config.yaml
train_examples: 15625
n_mels: 64
hop_length: 160
win_length: 400
tokenizer: "word"
text_encoder_causal: false
text_encoder_width: 256
text_encoder_qk_norm: false
text_encoder_positions: "learned"
momentum: 0.9
orthogonalizer: "polar_express"
adamw_lr_other_params: 0.00092
steps: 6100
warmup_steps: 180
adamw_weight_decay_other_params: 0.05
Rows from block 9 of the audio encoder of a small contrastive audio-text model, named by matrix and row number. Each number is 500 + 50 x the weight over its row's rms, rounded and kept within 0 to 999. All counts start at 0. Numbers have three digits each.
After each channel's rows are labels from the 100 clips, of 14848, where the channel reaches its highest value: "top examples" is what is common among them. Only what is clearly more common there than usual is listed. The data: read English sentences (LibriTTS-R). In brackets: how many of the 100.
# c30: last pointwise conv (encoder.blocks.9.c3.0.weight, 128x128x1), inputs 0-127

c30.28:546491448654538538495400516514497471480511545456561492475473457479516454457539370461690471364498443460575487498393476613470478539479497485539586434526467545487447487468459523457488626525542643538565438511418534490498518469520505424554510491444471421398484498511477530490450549496482520499507500501519438505454504508489494458537491537549463457484517470508541502537505501501466467485544
top examples: the word "is" (29); the word "not" (28)

c30.45:498468531492448613523497630542444462529646473516491499512569658505521616389454471524477575525471516505514437538472500492511472410489485494494463500543526491456494475404541572520432504413536489484489574497535511560507455496541542522451521529506462481517437480527571512489465532449577501480513469442450577466459525480580381498469392538473529423472494539584499481536459485543617552535514
top examples: the word "she" (60); the word "her" (27)

c30.21:376504466569486452555498505535510493469474455534482475480480471529469547460470499549633521440757490406535489523512530568424502423513459501431447355520515487497450447478537469518490540532432568479481511467467592450512469472548509512471533467470473476564553514497489537509509444439498589541509430474524509523569468569483555476528484514409530537538459522451466484479411439491532539459453
top examples: the word "he" (96); the word "said" (25)

c30.71:445512441469494575486673525427491513469466355449542414424637490503451577462534492441556555474492498514567516517465569462534426555471616494481519516495462505603489475531524398565509449441478498529471488444471494451450523518635528545502491508478470520559518547454491477502579483539509481448456529595532463452425488520513498490454531486464535495492544479452574467511492460496463555414587
top examples: the word "she" (75); the word "her" (26)

c30.5:611398523583502451563493560474491635466564453471456463412485489619457614481479499463473520500518394624504491514452452503525490474463506507500453429485471520504453422545437518479516555441518488479549505518568461483511465496527564497487522466409582568526469470475469477595466446521479519523600428518548456526571475521520441520506512599510354470503484533455465457466479548477476414439470
top examples: the word "he" (87); the word "said" (28)

c30.54:526569500468442613481434462563472510442487472437466506472626597505554409453507493435409475441518536442468441548537663501446495481562512423441532414469501528551451481612510561536441461528413450483500460548547496460463445477452501460487520591494458556431440460437485486573461498524536486480499496502508497596447497430500589511557489554420501473496469491503533498480442424485498514596532
top examples: the word "to" (76)

c30.90:507496553504515567514457441522674471426496517457467484454409589539526459415514482397475476488665458494434472537588630583508435516484539562450523523503547536582415443530504437558478471498487474506550501611494510446537535480492470482501496422550449465522434519485479464551439486464517545495483543501480461496517559514532462515490529504437504555471483628453542490515477436491543454554411
top examples: voice: male (75)

c30.33:559531586480464531580384433544464529534505547456475518466486493575634517416522532543488453452443506573479493499381595478545395469535559531458483466474468486516555487531543389528497456418510518627486522461444479537472508517587496455514397477422549545504543426539539486452489501513496537564651484476527487501545503543487518540442492475465530475511565515458565467473466631504490514498460
top examples: the word "his" (44)

c30.44:629453437499484476481479537526529458615705489434485507501475488505650412448470470453442462564497604607480498489472485457476475515487493521489478512542508449557534498511521485497509459502428489451526507499536540487594478618500471536476477466518567505493479486488519451559483469586500532447448433557522476410517567571531505556550562428595540527496498462520506465478525573496586557533440
top examples: the word "said" (61)

c30.112:533536519530463529505485476521531539447535496506573497556605530462485494445531443619604521400632605566433460485536557476549535535460504515449566436483499522528539438447478530509500476461590533501493464479486512500423480547445544400527510560541534479500458425506471515543475642535405438448447487494584526580475527476495397481475571500521565485419478543559521547464551511491498422578440
top examples: the word "i" (53)

c30.75:532559515543425532693446433580546596450511521517541477454458462532591528496515517543477543475495471470522527457619469490495500542466419539496506516480537516538474527512471529496569561408459485523467517429442543495407476488502488513522525476563428502555470485490469483445480450512442464471560506421467586499538408502411485443479551569460451493495596487537507540402447674450474468508495
top examples: the word "his" (40)

c30.82:444528444430431534530453531557442543634551504482509491520461604584484551512479508454547482503503493439469509487445603476557418451428499469605508497481428471447456447465497505517510483532496510455481504578621510465512535541577426529504464527366564447475493539603600502609527513483517468599520471496474467447515565552486473416485513477428477518554462486456422480439455537470478494536604
top examples: the word "and" (63)

c30.31:521419645488454473487485517520469527546502487535493567436506509590526481481494504444497511500553503553467491599414614477490485497701513604417518500528429472452639450489534571492442451456455707578483500516494436515462509549478476497533469468529540482488506494476438448533496514434462466469565592493505450553452478453516508482493471428507521502459490481487467481531503488487471511494485
top examples: the word "with" (66)

c30.72:491520596499443539496472565490492566542481514462480544465578517361548532498520448498522592494512644424649573502511470475536522544513513493502540524463489480479492482497378440510512552488475512558523424506435432507453583491466542531485501489452505533636505522483537449467659493510517539495425539435511503438468447574404449562442467511489485593522485479453417486472537500492489452558466
top examples: the word "as" (33)

c30.119:445459444511502524502442485488382512411421516467468571424551542488568573563469607569451489432438561515492462505546523468494460536515566480400430472434491443504490493532566478478568528453465562458491554507505569471492432445470545446458533520697461505492461541466568496558535535500560550452444585548500525469448450518460489463495426435427435543559523545500501536499540516528464394550519
top examples: the word "with" (46)

c30.23:388451448573554541469457485440613476512596471511469496537458489476456459475462515540457474500569511565561541510523502406575545494536526419524555494572542530470476504564548465596505531441464495498538620453499501491516471450549503506508471456487600475476501443517436589509506489565511431506565576390505394475560444539527495464453496519573537506658539479407410555426513497515484485538482
top examples: the word "for" (40)

c30.65:525502471511607457571461483498452464481485534557603492444477544437452552593611518494480437488474485469416535488515427466496575455519463518518478460501560475520513493453561537485459457438431514522490458451438488627522406526483526415491484481543557421453456475465468480455451579489507459569505674398434419534429447557512573488445404548487484535483563517495415518479503551465477498464470
top examples: the word "his" (68); the word "he" (45)

c30.114:555565528463459618529390537497429424642490488448442448450598449464551415560468566414431522420424548451611541494449495455515453512469560471610528503518488517499455488485435483466428480468494472451494507530518494480480458503548526568554569534459595567474497570501468519607529456540459445488468475468461509499526438526514609492477517442546518561544479453479456480479448492496427582512513
top examples: the word "to" (87); the word "be" (29)

c30.91:527456593413507433428506544467623495489446468408445535496515472509570491417459445555443533379399420477573470477506430434506496582471603401558396450532501482488506402436498470438486475514426471488507578481493516419557540474496467424504537453490481454475445501474515506449569525464577443485481389585494463479436411501461463490516506450480491514498512441506521461508426458501488453479483
top examples: the word "the" (75)

c30.121:565531544442550474455355483413458487481406524511516558437456473595542451460460577470573496587442475550455481493399532520445525425472559517443436340530490370458527464468404504537490482424571526511493483507467490492518509396419532582583509517572498519482472533453407459491467472515479523542528566555541508486467545483478520483534425494513463504492538613486491561456489512480529498488515
top examples: the word "with" (60)

c30.126:527441486572530680511526541520456472537402582457473499461591442451521592548439635492483497494537517541556498500459644599498418490490482503586512524481447514527513469579509531473524485492509468519497410519567423531553463498532412522533558461486425489580481512470481463462567454485507416532571514566508446609559519463549591556502485481529511543503466496542476453444543472502519457507483
top examples: the word "to" (92); the word "be" (28)

c30.106:483509434476523502439558472508468575477492566493481491457454480646506498508451505550495444482499474497500607518508533475654555476453506515493504486517394501490478515468465395483451488443468470510467509437474462437390551516545480485499550511516490483499704627508475492515468543496478449455501456445492522511440454517491446528534515507509460516488501507516486364494512513369628457597501
top examples: the word "and" (68)

c30.38:543451375457467458588496436500544517514455512462555514442468429503465520433539479511595586519395486593442432460559555497444469653530426408532560497480441507491554472458514554430535510418415505544511541427502440522528548457509532445474487530544484414491502523464475473545486539496548453526505438482429526517481461590531474490502497575422631488526474415461451497552501522460452432514443
top examples: the word "he" (87)

c30.9:517457496532508444476519469472591508472467502549485506533404525488537563494434477441499475398466534494538542446618488371552524672467482537449529528486467478556616507501506554543580504426481450486514476579468472481448489477517497520462499661624450516478467491622530547446512497471591480448581575457526522484473484467473513474505512518487520504529523592446488527535457482484518522536391
top examples: the word "the" (77); voice: male (74); the word "that" (31)

c30.110:481463599463455538520456522524432539538494489535441502466477463615513437482550485461472409493561497463481561600480500460650506475658540521461481438500497497484597566487544436502493460544578640475542495485523457479539428543437495501478500478446472519498508556532421526514435503547483441550486421517502444504555492464469550499466521466478496472510390511444421455490494367412496533566443
top examples: the word "was" (99); the word "it" (35)

c30.88:445493549541502446589524527449494458433550565517402448448533472611558461441527565410556517493453392435533518455469485485511405504473447467513449598569401446494514585399479577472501528464483600452526480468448450472460512515471491560544527545418399495486524512513565412606439501498514613527467487500529435480493516524591498523514466527472432459507505519452438492482459492456419479518443
top examples: the word "he" (42)

c30.8:589569689483514535556426487449541541557477619558478482480556531506502457478601506508592497520576548418493474624515451504526468491583502572569477519431460554484583520541531468485493567454452560540389515495539474476462481465578472456501497597535492413480497569502595521487471475509500533502486554526475485575431483456463407521546576524564482534456464502431493517500461489454475515460498
top examples: the word "was" (53); the word "with" (44)

c30.127:508491428470465382462489477503529556645483598443470554472569559403509464387500409507502501450438470492521529530518657446454501526484475460666474489540507507568475497467499494466425512438473511470502385520624471484477471478633483453450538362419504508538486461542495458500512470562521488543498519468492486536480538510467500454455415521499509471517490502509487518459481486456459467502488
top examples: the word "the" (78); the word "to" (63)

c30.116:438546515515569479411512436513449542602437485557516705403530505395487525599466542444432482521442524546446525454433486502481569453506459487581510542582539547524484493566473550547476485425572492523485502454477478503437552405576484539496482453500518602512441549496493516495486509509491493559604479464502504430532499471531469555473451487498462400584467503427541494531554536527406491458511
top examples: the word "is" (38)

c30.58:491453570427437503539459527523406542445714512431470457491472620448438433499502507549487519441433461575437487528453445577502506573543455523459438517507539499486489486440539501528427457549466437491570600477562477485444578453439555526434476547496561505477531520472490408454463495444535470508538486455542414508531557529526508503481407542520447587496573447439470482521424525503479476547488
top examples: voice: male (88)

c30.103:421524488488445431658467423537562551515503365421451425525486502621440606424497505443442554454471527476487459477496498491431508479453483506482556501522605489506474456444476466537494459500542490520537487491467404432500499462539514558489514450476431585475447555478522502528407526541528465449504566530525438519623459463568511456565512532494461495642516519462496434563473478489427465464480
top examples: the word "he" (95); the word "said" (31)

c30.62:490493453455490454544571511531559463606514588648514614458543522545455495627592492448581505528437451538511486422559423435467488634405441497554546502511507502535638437499466520527565504583533501441513506534487509501499503546462513490508467594509482502466624479636487565495424469495438506512492498523509547485524504508469440499530485473469510448513472517479442495460483418530486513475517
top examples: the word "that" (33)

c30.56:574547435482427555565414503548622499447493494454520481481503487492616570406497481433434468406532469466532572554482476561517489419508468461452467482503543501539472485492422513442527543419494567561517496522504536469479492514485576413494518409501437496503493449526511454589458471531538538430450451496487537473498450501486529508488461537694405500496462431418477493500513452387423424496529
top examples: the word "you" (67)

c30.67:505509482444482480418475437611438523475459544473490411408568473574404430472576447510499571475523459447519507464549540561576541600497483518485501455492555459586527456495547520438603448506498431434430526492506449453508506545559496499506527476449470576348491450482548400574493507510494513459548467469510517496466560554548416466455466502468467592474533532420475597451480407511560479553492
top examples: the word "we" (49)

c30.37:559431524522467519606604445533468505449486713454470551408508570462489493452459502536486581473433479475428485432425480468526536460500544449497532587561404471588499462467515438532509442527547506578440537512520466535443480519391465440524559445467546464476472435508475445415481503510430475522500471443485495486493474566555465503501465501440509465460454503440511445510553455530527626553487
top examples: the word "see" (26)

c30.46:474463510409453490452447465460668488504464549541521643469460472519616485455491478500498464540454477540540494512506445539529457550408525582515458496488483519458509512558540518524552479748540524474486640522464537550527521479503465509503503598490492368535520499496453538436525449425551488466491551499445434535505486479530523542486519461498452519445520458497484520463527477507456506443526
top examples: the word "that" (31)

c30.7:459542578489492477589448444477417563475510581460505531513491517553660492478456517458498468529449534548477487435505498402412526534495440478481591442534502458514505443437572598543490461488398493549565447531469499573512501422486538477566375532467465529447517471531505481463535462460573569549657456475503517490562489484534479452508499459587497447502569512484504432522533627474499530567482
top examples: the word "his" (39); the word "is" (29)

c30.64:467605417514452406484446479478491507492491529498475500423442512603465432437496494538498591448441491523509466512476474476505578479598513556536563471504507526458509440478525573519502494435478456474455450531588515513515463521461507480497579474475462446410403490448489500432502481487477485443445512545450507500471585575636513538497416482583472532433488463525514689418476471487499537363483
top examples: the word "we" (54)

c30.10:531464550553464456533466373522442474561556571462494483479484490599540569422436470521547634518472467389513441449414500502441496488458585553602496522518527573537468500517542647497528501390486491377492407513505517632490496544522501487457597500567505500490564486503507535455489517473489559506509426450480484466514522464555510505519478518479455498490526436583507456573487523484588497529563
top examples: the word "he" (70); the word "his" (37)

c30.0:507548496494558491464536445503431536486449484414530477447451538506509565419462444558483444430546445409503475521442572449482476499545416450543492397487458527495565506577449544403515477574471494478478487478555399529441441461476468516520463598386438409475467458477554505499494578503509500554479484457551447623560576439444546510491623486495537451545476444481526535482475408544547436454570
top examples: the word "was" (48)

c30.66:446522458469465593510506481414568579489459474487455413454523548546482431544580459518483436442463523504544495480553560436464521696486493468527490522504389501576584567512427536438526534401494548564507491576457540427510471521515480516532576563438424559531505480536537523451559431514478537532533501510531506530463578546441538473410569468577508476553474608568479523529495496510556482486441
top examples: the word "to" (88)

c30.42:480526555522507522493536546556626409535411550441478475461524509479612482432509508495472432543418514532405576463485479429544572412518468509527410554453655479472485467453546477533546495620443459586461489500478411464517455502556476488454489509523508472479596507468444548438533501437564463435546475439489530543532491567469480459475501576541479450484584489483433530577528563484483448576471
top examples: the word "for" (33)

c30.19:579463508489463462527508529504496527483457455479474518428501475500439585466497531494444517465485428548510579542518520453531520477425495539452578422618487574467401511640546524720501510465548491533498462467522514451469454411476526497483616495507543435548566591586440550513541464517475448502498470472487438493576510466468479591418548481531484471534449481530437505538550490439548461540516
top examples: the word "i" (61); the word "as" (40)

c30.41:543550453450473592508536450457530556596543428462508494518541541588418337651479511483476527493538611641508480508473467485443585476474456510619474543587532527448547492601525512436489495477495547450483501451572569540550514503483516500457489528546601556438502547421470487500511569486512442548446474506505525474501521460523625520531503532512477584493516528497538525507448523502522523449485
top examples: the word "to" (77)

c30.4:493514590626554488462447477615464512450507477453446551515549523469461468496470596459484511422579526594573508516492504649597478431515446486492454414501502511545497512502507469477497444530528452476557505567589431577476509565504466565548452628436469434479471493520456456449494573503534602590486578522515470601449564478473482533507503519480421542499513542514491497488462462448494533490401
top examples: the word "i" (43)

c30.25:464497503449523519594580496535462492468428624599466434440425489507520505522432532472464522464512542476549525485519527550521567572487449488457485513583423610509455502558690541707461469439621460423513518454531489475531467479534471517575469456545517567479428493503452534463580465549522497506478469528427524503481471505505451488500430473486512452531477460475487511430483535489513496493508
top examples: the word "the" (85); the word "of" (64); the word "in" (42); the word "was" (36)

c30.43:581475564494388664573447498500457513479472639374507524480443623507477501595473518463476384470513467489495464541525537617463525469469546475518470472489531536588474409490560506495488477506559506497560471525601502482508552456526467437389428464511495485509537527464514527485535523481450493452428508416481548526555484557583501442486474439512468532498485450456416441558505553507478525498543
top examples: the word "you" (37)

c30.108:523477488551516552497461531517534496525491650486530531514470451519495604514514514559494483447464501448461479610560565489448443433616510454545497509516518477476597632541566517427474468505541599503514497412472534523533533477485480551501442534405584504508493447539612487437493474491592463583429401454528568538491538411511520477465499473504469466436426524499506550442486434593527462588538
top examples: the word "was" (95)

c30.49:479428471523441553684419504502412544536468392583483507518457535546451632523440473449496687435507505474480443454503435543488498521537505472458462495445594492574454512457487516565526494496470504613599529483487554548509472423572506494588531545531477485527525498542542478474495479516510466525512451473500492481464410439497507451494594541526481470493446505512488472563446544457428516458464
top examples: the word "he" (81)

c30.100:542498513494503473509503444441460653544515451536520510519514450598530464499458518545467544590510528494522423538459497519659525470348455488459427513476408527520511515464528572511494486568511529490490506552460504552484562472552522482490524503522501472418445404503533503656494488525426456515517456496489466460445480617487470499511473625515549553521474530452517525406509488379559561561498
top examples: the word "in" (47); the word "it" (33); the word "if" (30)

c30.17:536511532453422496557500501513456538474469516485540500456475583603477611447535442518516398479522469432486538536548429538551437495581455467521568517560536556457527538494394552487431590550546448426490556552558469453559545545335590515496576479609559554448559529492495534463513563501524532491409467530512519501524506499569471491532509529500472525457400486475522542604585432522540498502520
top examples: the word "as" (41); the word "his" (38)

c30.55:501467424494450651510428448468478605537441459514532502447606578533508511520521513491524668488495486488471476518514519502373430490487469486540503467511447500516486504554450500505493477544519519496658448618576495475484419430485562484500558540574525440505533649431514456470554472452481468447520491535508467470492386575454535520476485514491516562497512447475452462478520469545453466524462
top examples: the word "you" (35)

c30.102:476507488503547588561509492485539506460478477566525608546461483576501449472570509603470461525434422531524546512520422522542484478470477345495532513514543533507541416493523435424448501536454438555531622555415535526507412504498551495545542451422557590482462515521615568413476416515522402512654503487497518548503442515503485561510522450445512453455499483518516485491448495464456416505490
top examples: the word "his" (49)

c30.60:548422485487613541467599499430460483477600402565494461414450459472601509467458484448549460545553485480524526514436441466537455457500525490515506375481404397436446483461496572576482480525511567419495526486543447463541533433547488557560509382515520555446528538467501455489503539437522519552461545494448508473474550554481557406552519581421456405531504540512502502600569506466516517487497
top examples: the word "said" (93); text has "you" (33)

c30.84:508594455491478565492467490467551565491499628528534504418484473540448511469507482503523597478506472479478632520470450462499657521614534517499513510477507479506459491436469463513506507535495505497454534530558519494483471493663480488506469455532526582501565542440549436486517567404500457487444481512483499499521550478431454464489501546451523451491460474426478653338494464477442463601487
top examples: the word "but" (45)