config.toml
model = "contrastive audio-text model"
n_mels = 64
input = "log_mel"
vocab_size = 8027
loss = "sigmoid"
encoder_stem = "single"
text_encoder_causal = false
text_encoder_width = 256
text_encoder_head_dim = 16
residual_init = "none"
adamw_lr_other_params = 0.00092
max_grad_norm = 5.0
max_steps = 6100
epochs = 99.9
weight_decay = 0.1
Rows from block 5 of the audio encoder of a small contrastive audio-text model, named by matrix and row number. Each number is 128 + 24 x the weight over its row's rms, rounded and kept within 0 to 255. All counts start at 0. Numbers have three digits each.
After each channel's rows are labels from the 100 clips, of 14848, where the channel reaches its highest value: "strongest on" is what is common among them. Only what is clearly more common there than usual is listed. The data: read English sentences (LibriTTS-R). In brackets: how many of the 100, against the usual share in percent.
# c30: last pointwise conv (encoder.blocks.5.c3.0.weight, 128x128x1), inputs 0-127

c30.85:089116098144144136114101166121112095065158178108153109072104104146160160107120079103147136113139147167152089140159096140144146151088126123134180136142119145111100145107106099102087129120137120122107116130135135130153119119118150088125117107117126172121124118128115118108100124136098098099139096118092111114174159143142121155141171105113128160105140104122146125114143075136085150123144
strongest on: the word "the" (90 vs 49.3)

c30.92:143119135123148127085140139158117133117136119150102120139151154125128114127156117105111189158108161144145125163165171104119126122096150137121103115133133151170147162127099122088138126154095154140147133173121116124126103155143185121149084139184117120100148190123060154130078133087119134114129125126088109133151151156161103117103101098123131140124146151143145143096125158161146128121107
strongest on: voice: male (77 vs 47.7); the word "not" (36 vs 9.1)

c30.71:128141128115110147171109129128128068117149108172100122162125143141178143155175123127104113137098123120136136110141142146134101112137143099133146117106117155106163112118119139126100152147141161143135138138130153107096097126115136128166096139143124184135143152146111113121174124103181165101101127075159114143124102139097125156128120155136185115081069110103095088131096135157111142160119
strongest on: the word "to" (76 vs 30.3); the word "be" (27 vs 8.1)

c30.27:158105105127148132124140143092074139117116154118161122114102137118145129108152121141121154140111127115173132145128073127099091144121079112108106133132114115135155079115159154083114106172117097103128133179142161089120162119133155145165132141123140141157101110089133121119139142141120183138104133179097119126102131110126150146143129147140073081116174118154136155129157148175136134122095
strongest on: voice: male (81 vs 47.7); the word "the" (77 vs 49.3)

c30.114:127122079112108146173135124139092102113206105150101135096127142114144129147108135138110108107109114188107116103136105132145126198140124123127093144153142121118136109134123121120169116113194126109135143117115111104130143159112169106152081101098126140115102134139116111092170112166156162157103172075130150118109116085111100116134135135166128144104140096124132151130147122128153130142134
strongest on: the word "to" (88 vs 30.3)

c30.124:146110119122100137161114111140131114109122078135122116143143170153082152132074112121141135100143113107109111102109101169116139135098113150160124108101166149079134126095106091144117132147137142150111099145134096162101162124112170138103140138155166130152110147125131132147199143104143114089113144150153116103129121130125084143111117118103102130084127159102109108158127149175098159144180
strongest on: the word "was" (77 vs 15.4); the word "she" (51 vs 8.5)

c30.127:115126134150124090090116137117119150131108097084131146139110140170162155126153066136133154134144178119211119193105122109145134116135136116110145153124127110118111123152124162143128150138141124140153118176134150122108102159096121129125122143163152125115173124100059159146115141156128105138111103105093135109126118122140146137144112123109135089104086156153120194151141133126150123131113
strongest on: the word "my" (41 vs 6.2)

c30.99:149129156144132117126117129123129103114129158171089100148180094125121100109142078092140097120154161112172134129134147123155133104106120146090122135162119105166122140125106143098133119151106172157158120119117116143150165114095134179151166127144106112111143176147137119156145125088132187115074116116129138142171102122087141143160094113153150116157134129139135148092096130128108085140157
strongest on: the word "the" (95 vs 49.3); the word "of" (51 vs 25.1)

c30.112:080152087121092118109188121138131162125135117079165112127160126151117142120130138117174136117151144113104154128154144071140102127129114109153110112128127093116138119127128114093114127125196126181151140155157109133144117126134110106098112105119110132122108110091088178076128156159108124161147137080099083095113088138150106092145155116124109108114134107114156118123143150119118127103121
strongest on: voice: male (74 vs 47.7)

c30.105:093142158133087152097114132159103112161133113141103148126115134169078140142157100151155124133128083140137144103142137158112126112131122147122075140152152091122081131101118161138137123069124164152105123126135120180124122152134105135104121146100098111129151069146143125140179118107123140114156161126173179119119136166107153188146125128125114130124128169127140107106097124169140128135099
strongest on: the word "for" (26 vs 9.4)

c30.53:139160160103082153143137113138146141127126119161112135140104125125142160143119085108130091133075140142120126140166135093134089126105108126122121123092142125088146107125137130081113117141138115167158112114124161120126172154131134098160110150122120138130076125147092150172191145138069132156100127096116110114136107091136105132100099171124104083147115123109078128115143120152135158090093
strongest on: the word "my" (37 vs 6.2)

c30.65:148125144146142091112098080123139106148133138100152120118112107158135112110098122114118132131138093054094102146075132128160110111109191125107125122129134135114162110152136143138144133167136142107141158152136095125122126102125124089111138108160138137109113134059110101175129139101086118116109142137128107094120122117119134113141155116141166136145130185128063118115122127093180106100150
strongest on: the word "in" (44 vs 17.5)

c30.4:120117092091131154161169130117110113113100156117105138152163187142124122194128114167113114141162106090134091147115108131111104142124147115129158126166158142139099130127114097139155132126116123125091117103137116105099118122137092102112128096090107160134113129130102177130154110146139185084117117137136127100099099088077136109130068096160138146138120141132128094094141141145132107145102
strongest on: the word "to" (91 vs 30.3); the word "be" (43 vs 8.1)

c30.19:108113137109135086161131106123117119117170193111109194166152114128130125126121156154111093108135158129132131132131104126149119141112154098140148144101114148120139129113115067121134064151128140145097105145132134119129119153167145109138137140141138118117147106141140143106211171127121109080077110154147129115127115135103142131148190130098133140124132107121107102161153116086123148108092
strongest on: the word "she" (95 vs 8.5); the word "her" (35 vs 7.9); the word "was" (35 vs 15.4)

c30.61:164095152161135122130148113139122174117123149124149080152151129089141149160165146146116110152123106127119089158099133144120144166137153172086138122088092123113141128119147120136101115123139099148152106171123128097085192140144162098092180124103174135183118126107117130139146124126103088168098117129147151120136121131139138129176175103133126129122112096150123165135141127094134127120138
strongest on: voice: male (84 vs 47.7); the word "the" (83 vs 49.3)

c30.82:132117100114133068100123118130107129134087145127134124105093096120125100126149107113109163160115111150119098134174167125123170112110129133152111128149135156102157137108154132163115130125114120136169165110090108143140109151091130123144146138096098129112134123143121090114082140164150145176152166106092161083094122138118112111128113142130180164103135100131096125125139127157079198142114
strongest on: the word "was" (40 vs 15.4); the word "there" (30 vs 4.4)

c30.119:134109124158099130097133117150132145143130113126136119155094097091123135167085104138151099149101122153120105113138122136126127091092125136091065091091136089167128129100164134139136118175117115096122111144103146131150132119137136130101131137141169159162115145108118089127152114121103102129103097107138142120134116133120111159119067187125126131113109106095112119089125184199154108140145
strongest on: the word "was" (78 vs 15.4); the word "with" (30 vs 9)

c30.54:129182117112129182190114153194096146109146104152108126126122118157139137100120091099119168132134138158130146111087145103136084120110139117107162140142133111139143126118139116140109160117161131196137135119118128130127116148123102114167129130095132133112144179148100168164112131184162144114101124111082114118089127133089113117129111148108134146111137162146078101139147135146098125125121
strongest on: the word "to" (67 vs 30.3)

c30.45:157149101102125105129134137137124168136110138100123126177124129132152146111068117178137144145124126184130158126148124156121118120131129107116137162145083156185148122119118112128113130124129117112106153137150116138171102120125154094164148166110098105121098176122120171100111147188100107158118109142095116134183136111191147172156129116132123105144144145164155133119132149133118098137157
strongest on: the word "the" (96 vs 49.3)

c30.89:114135088144132125152121123109148149095137146079135159135135158135160090127133166114118114137124093082122121193095146107136156109123115134104105152154118165096126117097094144116117132108108131073121181126142105090143108109094132091149121138135127131115088086131130124123119145113152101139143145130167175133093148136130095095186136097118128094133137129122159128111112133178113115185104
strongest on: the word "was" (65 vs 15.4); the word "he" (43 vs 17.3)

c30.15:147106145165130100131142124110133126165119168136122118115085127100081117111127120128141160148085159144189106134110143118122143089100160144137099142112128085107122089103095097137127132143131139204122140113126156144105143180135107112154107134173136102104085097116104162127176127121140115141128150153137170116129160152146156138145138114123133111099202134116131105123134144120127124101096
strongest on: the word "my" (30 vs 6.2); the word "not" (29 vs 9.1)

c30.42:124139091151089135100130091127089131126121143108140102129115132146102119168127188156111057128151105175115157100165137139177155187105136129166115143101151136089127136140120131104164117119125135108130123149091102156102096156098093102121141057138155085147110122128124127131136125145122109085111110123111134149110153103112124122160123143138154161103139117114094101124118119119093125134119
strongest on: the word "for" (36 vs 9.4)

c30.10:074145177139148109174151136167080135130123130085115126136130131110161116092109083211111109112111111126138090112133124108150135123108140140094120086113173156134134130127092135104132116136129113100117130154118174128128138093185092131121093085110124138097116145112114150112094136152103125117153125093117138122108100129172134119141095098170163132137142114147122121122135113167107140155116
strongest on: voice: male (77 vs 47.7); the word "you" (55 vs 14.4)

c30.31:091127134102102109094114155140172134109174093108107074120107147138175114103109124112165119136113138116093113109106166088128090110104122080153090108131142128166110135095118134114131119136121139154101129135137120136132135099139142152130181116112161174141189108095097169115156110151104122122144147126141126128121148149146102118111103124110115096116104089103127134181136128190146122150133
strongest on: the word "was" (97 vs 15.4)

c30.115:127162120106132126146154122112153136102125117110132099165136124126145134138156124119096119137139106124158152143112143122145128142105137081118109131119146162118147153115119161126110118115116133193166138141175150121156144153141105130102155153130111156106114134109145097102141190074138130102181158189159117132116163111121127149095133088136164157136139132107214129130116110141164148119171
strongest on: the word "i" (92 vs 20.2)

c30.40:115102159119132178112152170141144147079112153114082113107122102174124187127144146115117132118118136133153133149090159110112132106176111173136119129154082132124093130169116135159137099122129106118156176155134131106124123147115137122107134180107094120087116171152079161152102127172146085141122135139144134122123126117094114096129115124086149124145116127132115156118163139108127116175136
strongest on: the word "my" (41 vs 6.2)

c30.28:174111139155128113088151092169141158135139145117110122129150163107107101106185131138127119145108126116153113133105123148174097113134174130110075108130140160102133097172095170115118149111114138129110139121121144137125146120103152116129101142126101078086100111102081151179093112160122116169106164125125128119072135108118125136114159122147137125122107100164101163122129128171116125105102
strongest on: voice: male (78 vs 47.7); the word "my" (34 vs 6.2)

c30.98:152124179130112101094154102150131095144160119145150145137121104080187112164117146113153108104117090125112134107139133127093127127120108122108122109117119114111099122120167124135125164125166113135130102108108132158126155119161167169097136108085158129085140130166097149148130087114102102083122106115138086134130129140102111131095164110053148116172089170130102142129138126120136122118112
strongest on: the word "was" (52 vs 15.4)

c30.104:133138149149109145095142151160122109116096140122122135150162107152126164111163112132135167178144172161126087165102135080138144133165121156148098163125122140101137111139148112121160121156121154117082138094161134098158155144055136113157138171096091126116134089154130176146126115126153119108144157108114126141090111110146091111120084118096129108113137093107119144129113127119095117134100
strongest on: the word "my" (50 vs 6.2); the word "i" (49 vs 20.2)

c30.73:140118124100125142140082123111139102135107089172160149112151113109084110093101119148109110134160130124161145178110111126128122158114132086108103125076106100113177101101145138103100146134167134105132102097087157126120133127107120087134123113184142089071113149151112148141133121093141147098111156099115107137166131141160164149159104129135114148140089106082144132138097119121111122128152
strongest on: the word "the" (99 vs 49.3); the word "in" (66 vs 17.5)

c30.97:120142139141163107124166129105093144121152116108117132136106158143152137124136128138160148129143133123108135141170117155092134180095108121126108185099099101161139124134099175098133081174141085189145118115145164128079147137127139117132099152116131130126123169087125165150131141151117165111133166093107101120109128160083134107124157144085099156134149110148159126140123171137128095129121
strongest on: the word "my" (54 vs 6.2); the word "i" (54 vs 20.2)

c30.60:093165151093128121174161210128151167129132112140129082122115088149160111119147143124144139125129149110133155081159149116135177124114147133109124115114110108103129130110090124097164168114128153141118108157098138130130120120097179128145107110114101136147102155148124161171144091149129161132099120117126151118064091079107113142134128127124145122155113127083139097137123137131150125119093
strongest on: voice: male (77 vs 47.7); the word "my" (37 vs 6.2)

c30.63:113098159164125136149145130107159155142122099117157047149111102126139145133125145120138104133147077125148102100161149104145145111184083135129139182163168089127111150132118107123147124142147125117143155144130140158103149156116119101114099151131131075120121086128159132103152150119122102086126117163154138145106122162139115145138144145156107125152105125132103120126098161190112141086145
strongest on: the word "was" (48 vs 15.4)

c30.59:130120148192151133115098118165132122130069119145108130135129150140092102141166151089109135109160095158110111138155158129122152100112094115093133121110122125104112111147091086106094117128136114109121115110169130135122105101147104109097123099102190116118098142143063132136164105165115107127132139135134146122130127103104142167106100097119137164098147092121147087116144134110091160119090
strongest on: the word "for" (25 vs 9.4)

c30.11:193120127152093111151077133161100166101130153143133122133103111155134107170114148165103102086165127171118075098133123121131121131128101107142122143191151138124155081152102111127161148107126119130146144091094115148127118104123124138109107127095119125122145119134094115117122140130092108148135142145126151135096130133108135161088186165087113137119156099098160131104137147124109096131088
strongest on: the word "you" (62 vs 14.4)

c30.109:112122157103127105129126134153152128142158088090123122115132118147102109140151152119164122119141126116156169134120130103192106094172123154097131096091177107128080132145096136103128134140138131152101112122107126141131176156112124090141139090091120123117122141155107133091152149078141173140113151156172144129096111098131130118132107153164121147136166098109134113135171125135068168119102
strongest on: the word "i" (93 vs 20.2)

c30.24:133113124146116131091141132101086150106116188113116123120125132137119131133137125154125099134116110164142147139195109101122112130185156129137116137119089127121138141123147144128123138131126154102153154110130139163131195129094070144069115130125136135202148154138105145120113144158137154117127170094155146163111161130089138165106115121108128106113146142167111137094140107114135131172089
strongest on: the word "the" (92 vs 49.3)

c30.58:104159131144139119131129128128106152123106142150114143158128121139112108149148084120139070143107123114124117147165124170118146109134146106136167156156136108131120128086129154128128152123164182104164104153128113111119146103106127162143147108144151093145128084111152126127145115129156149133083120086099199130106120119106075111162096105092125111188126097116114126151133120117105154197126
strongest on: the word "the" (80 vs 49.3)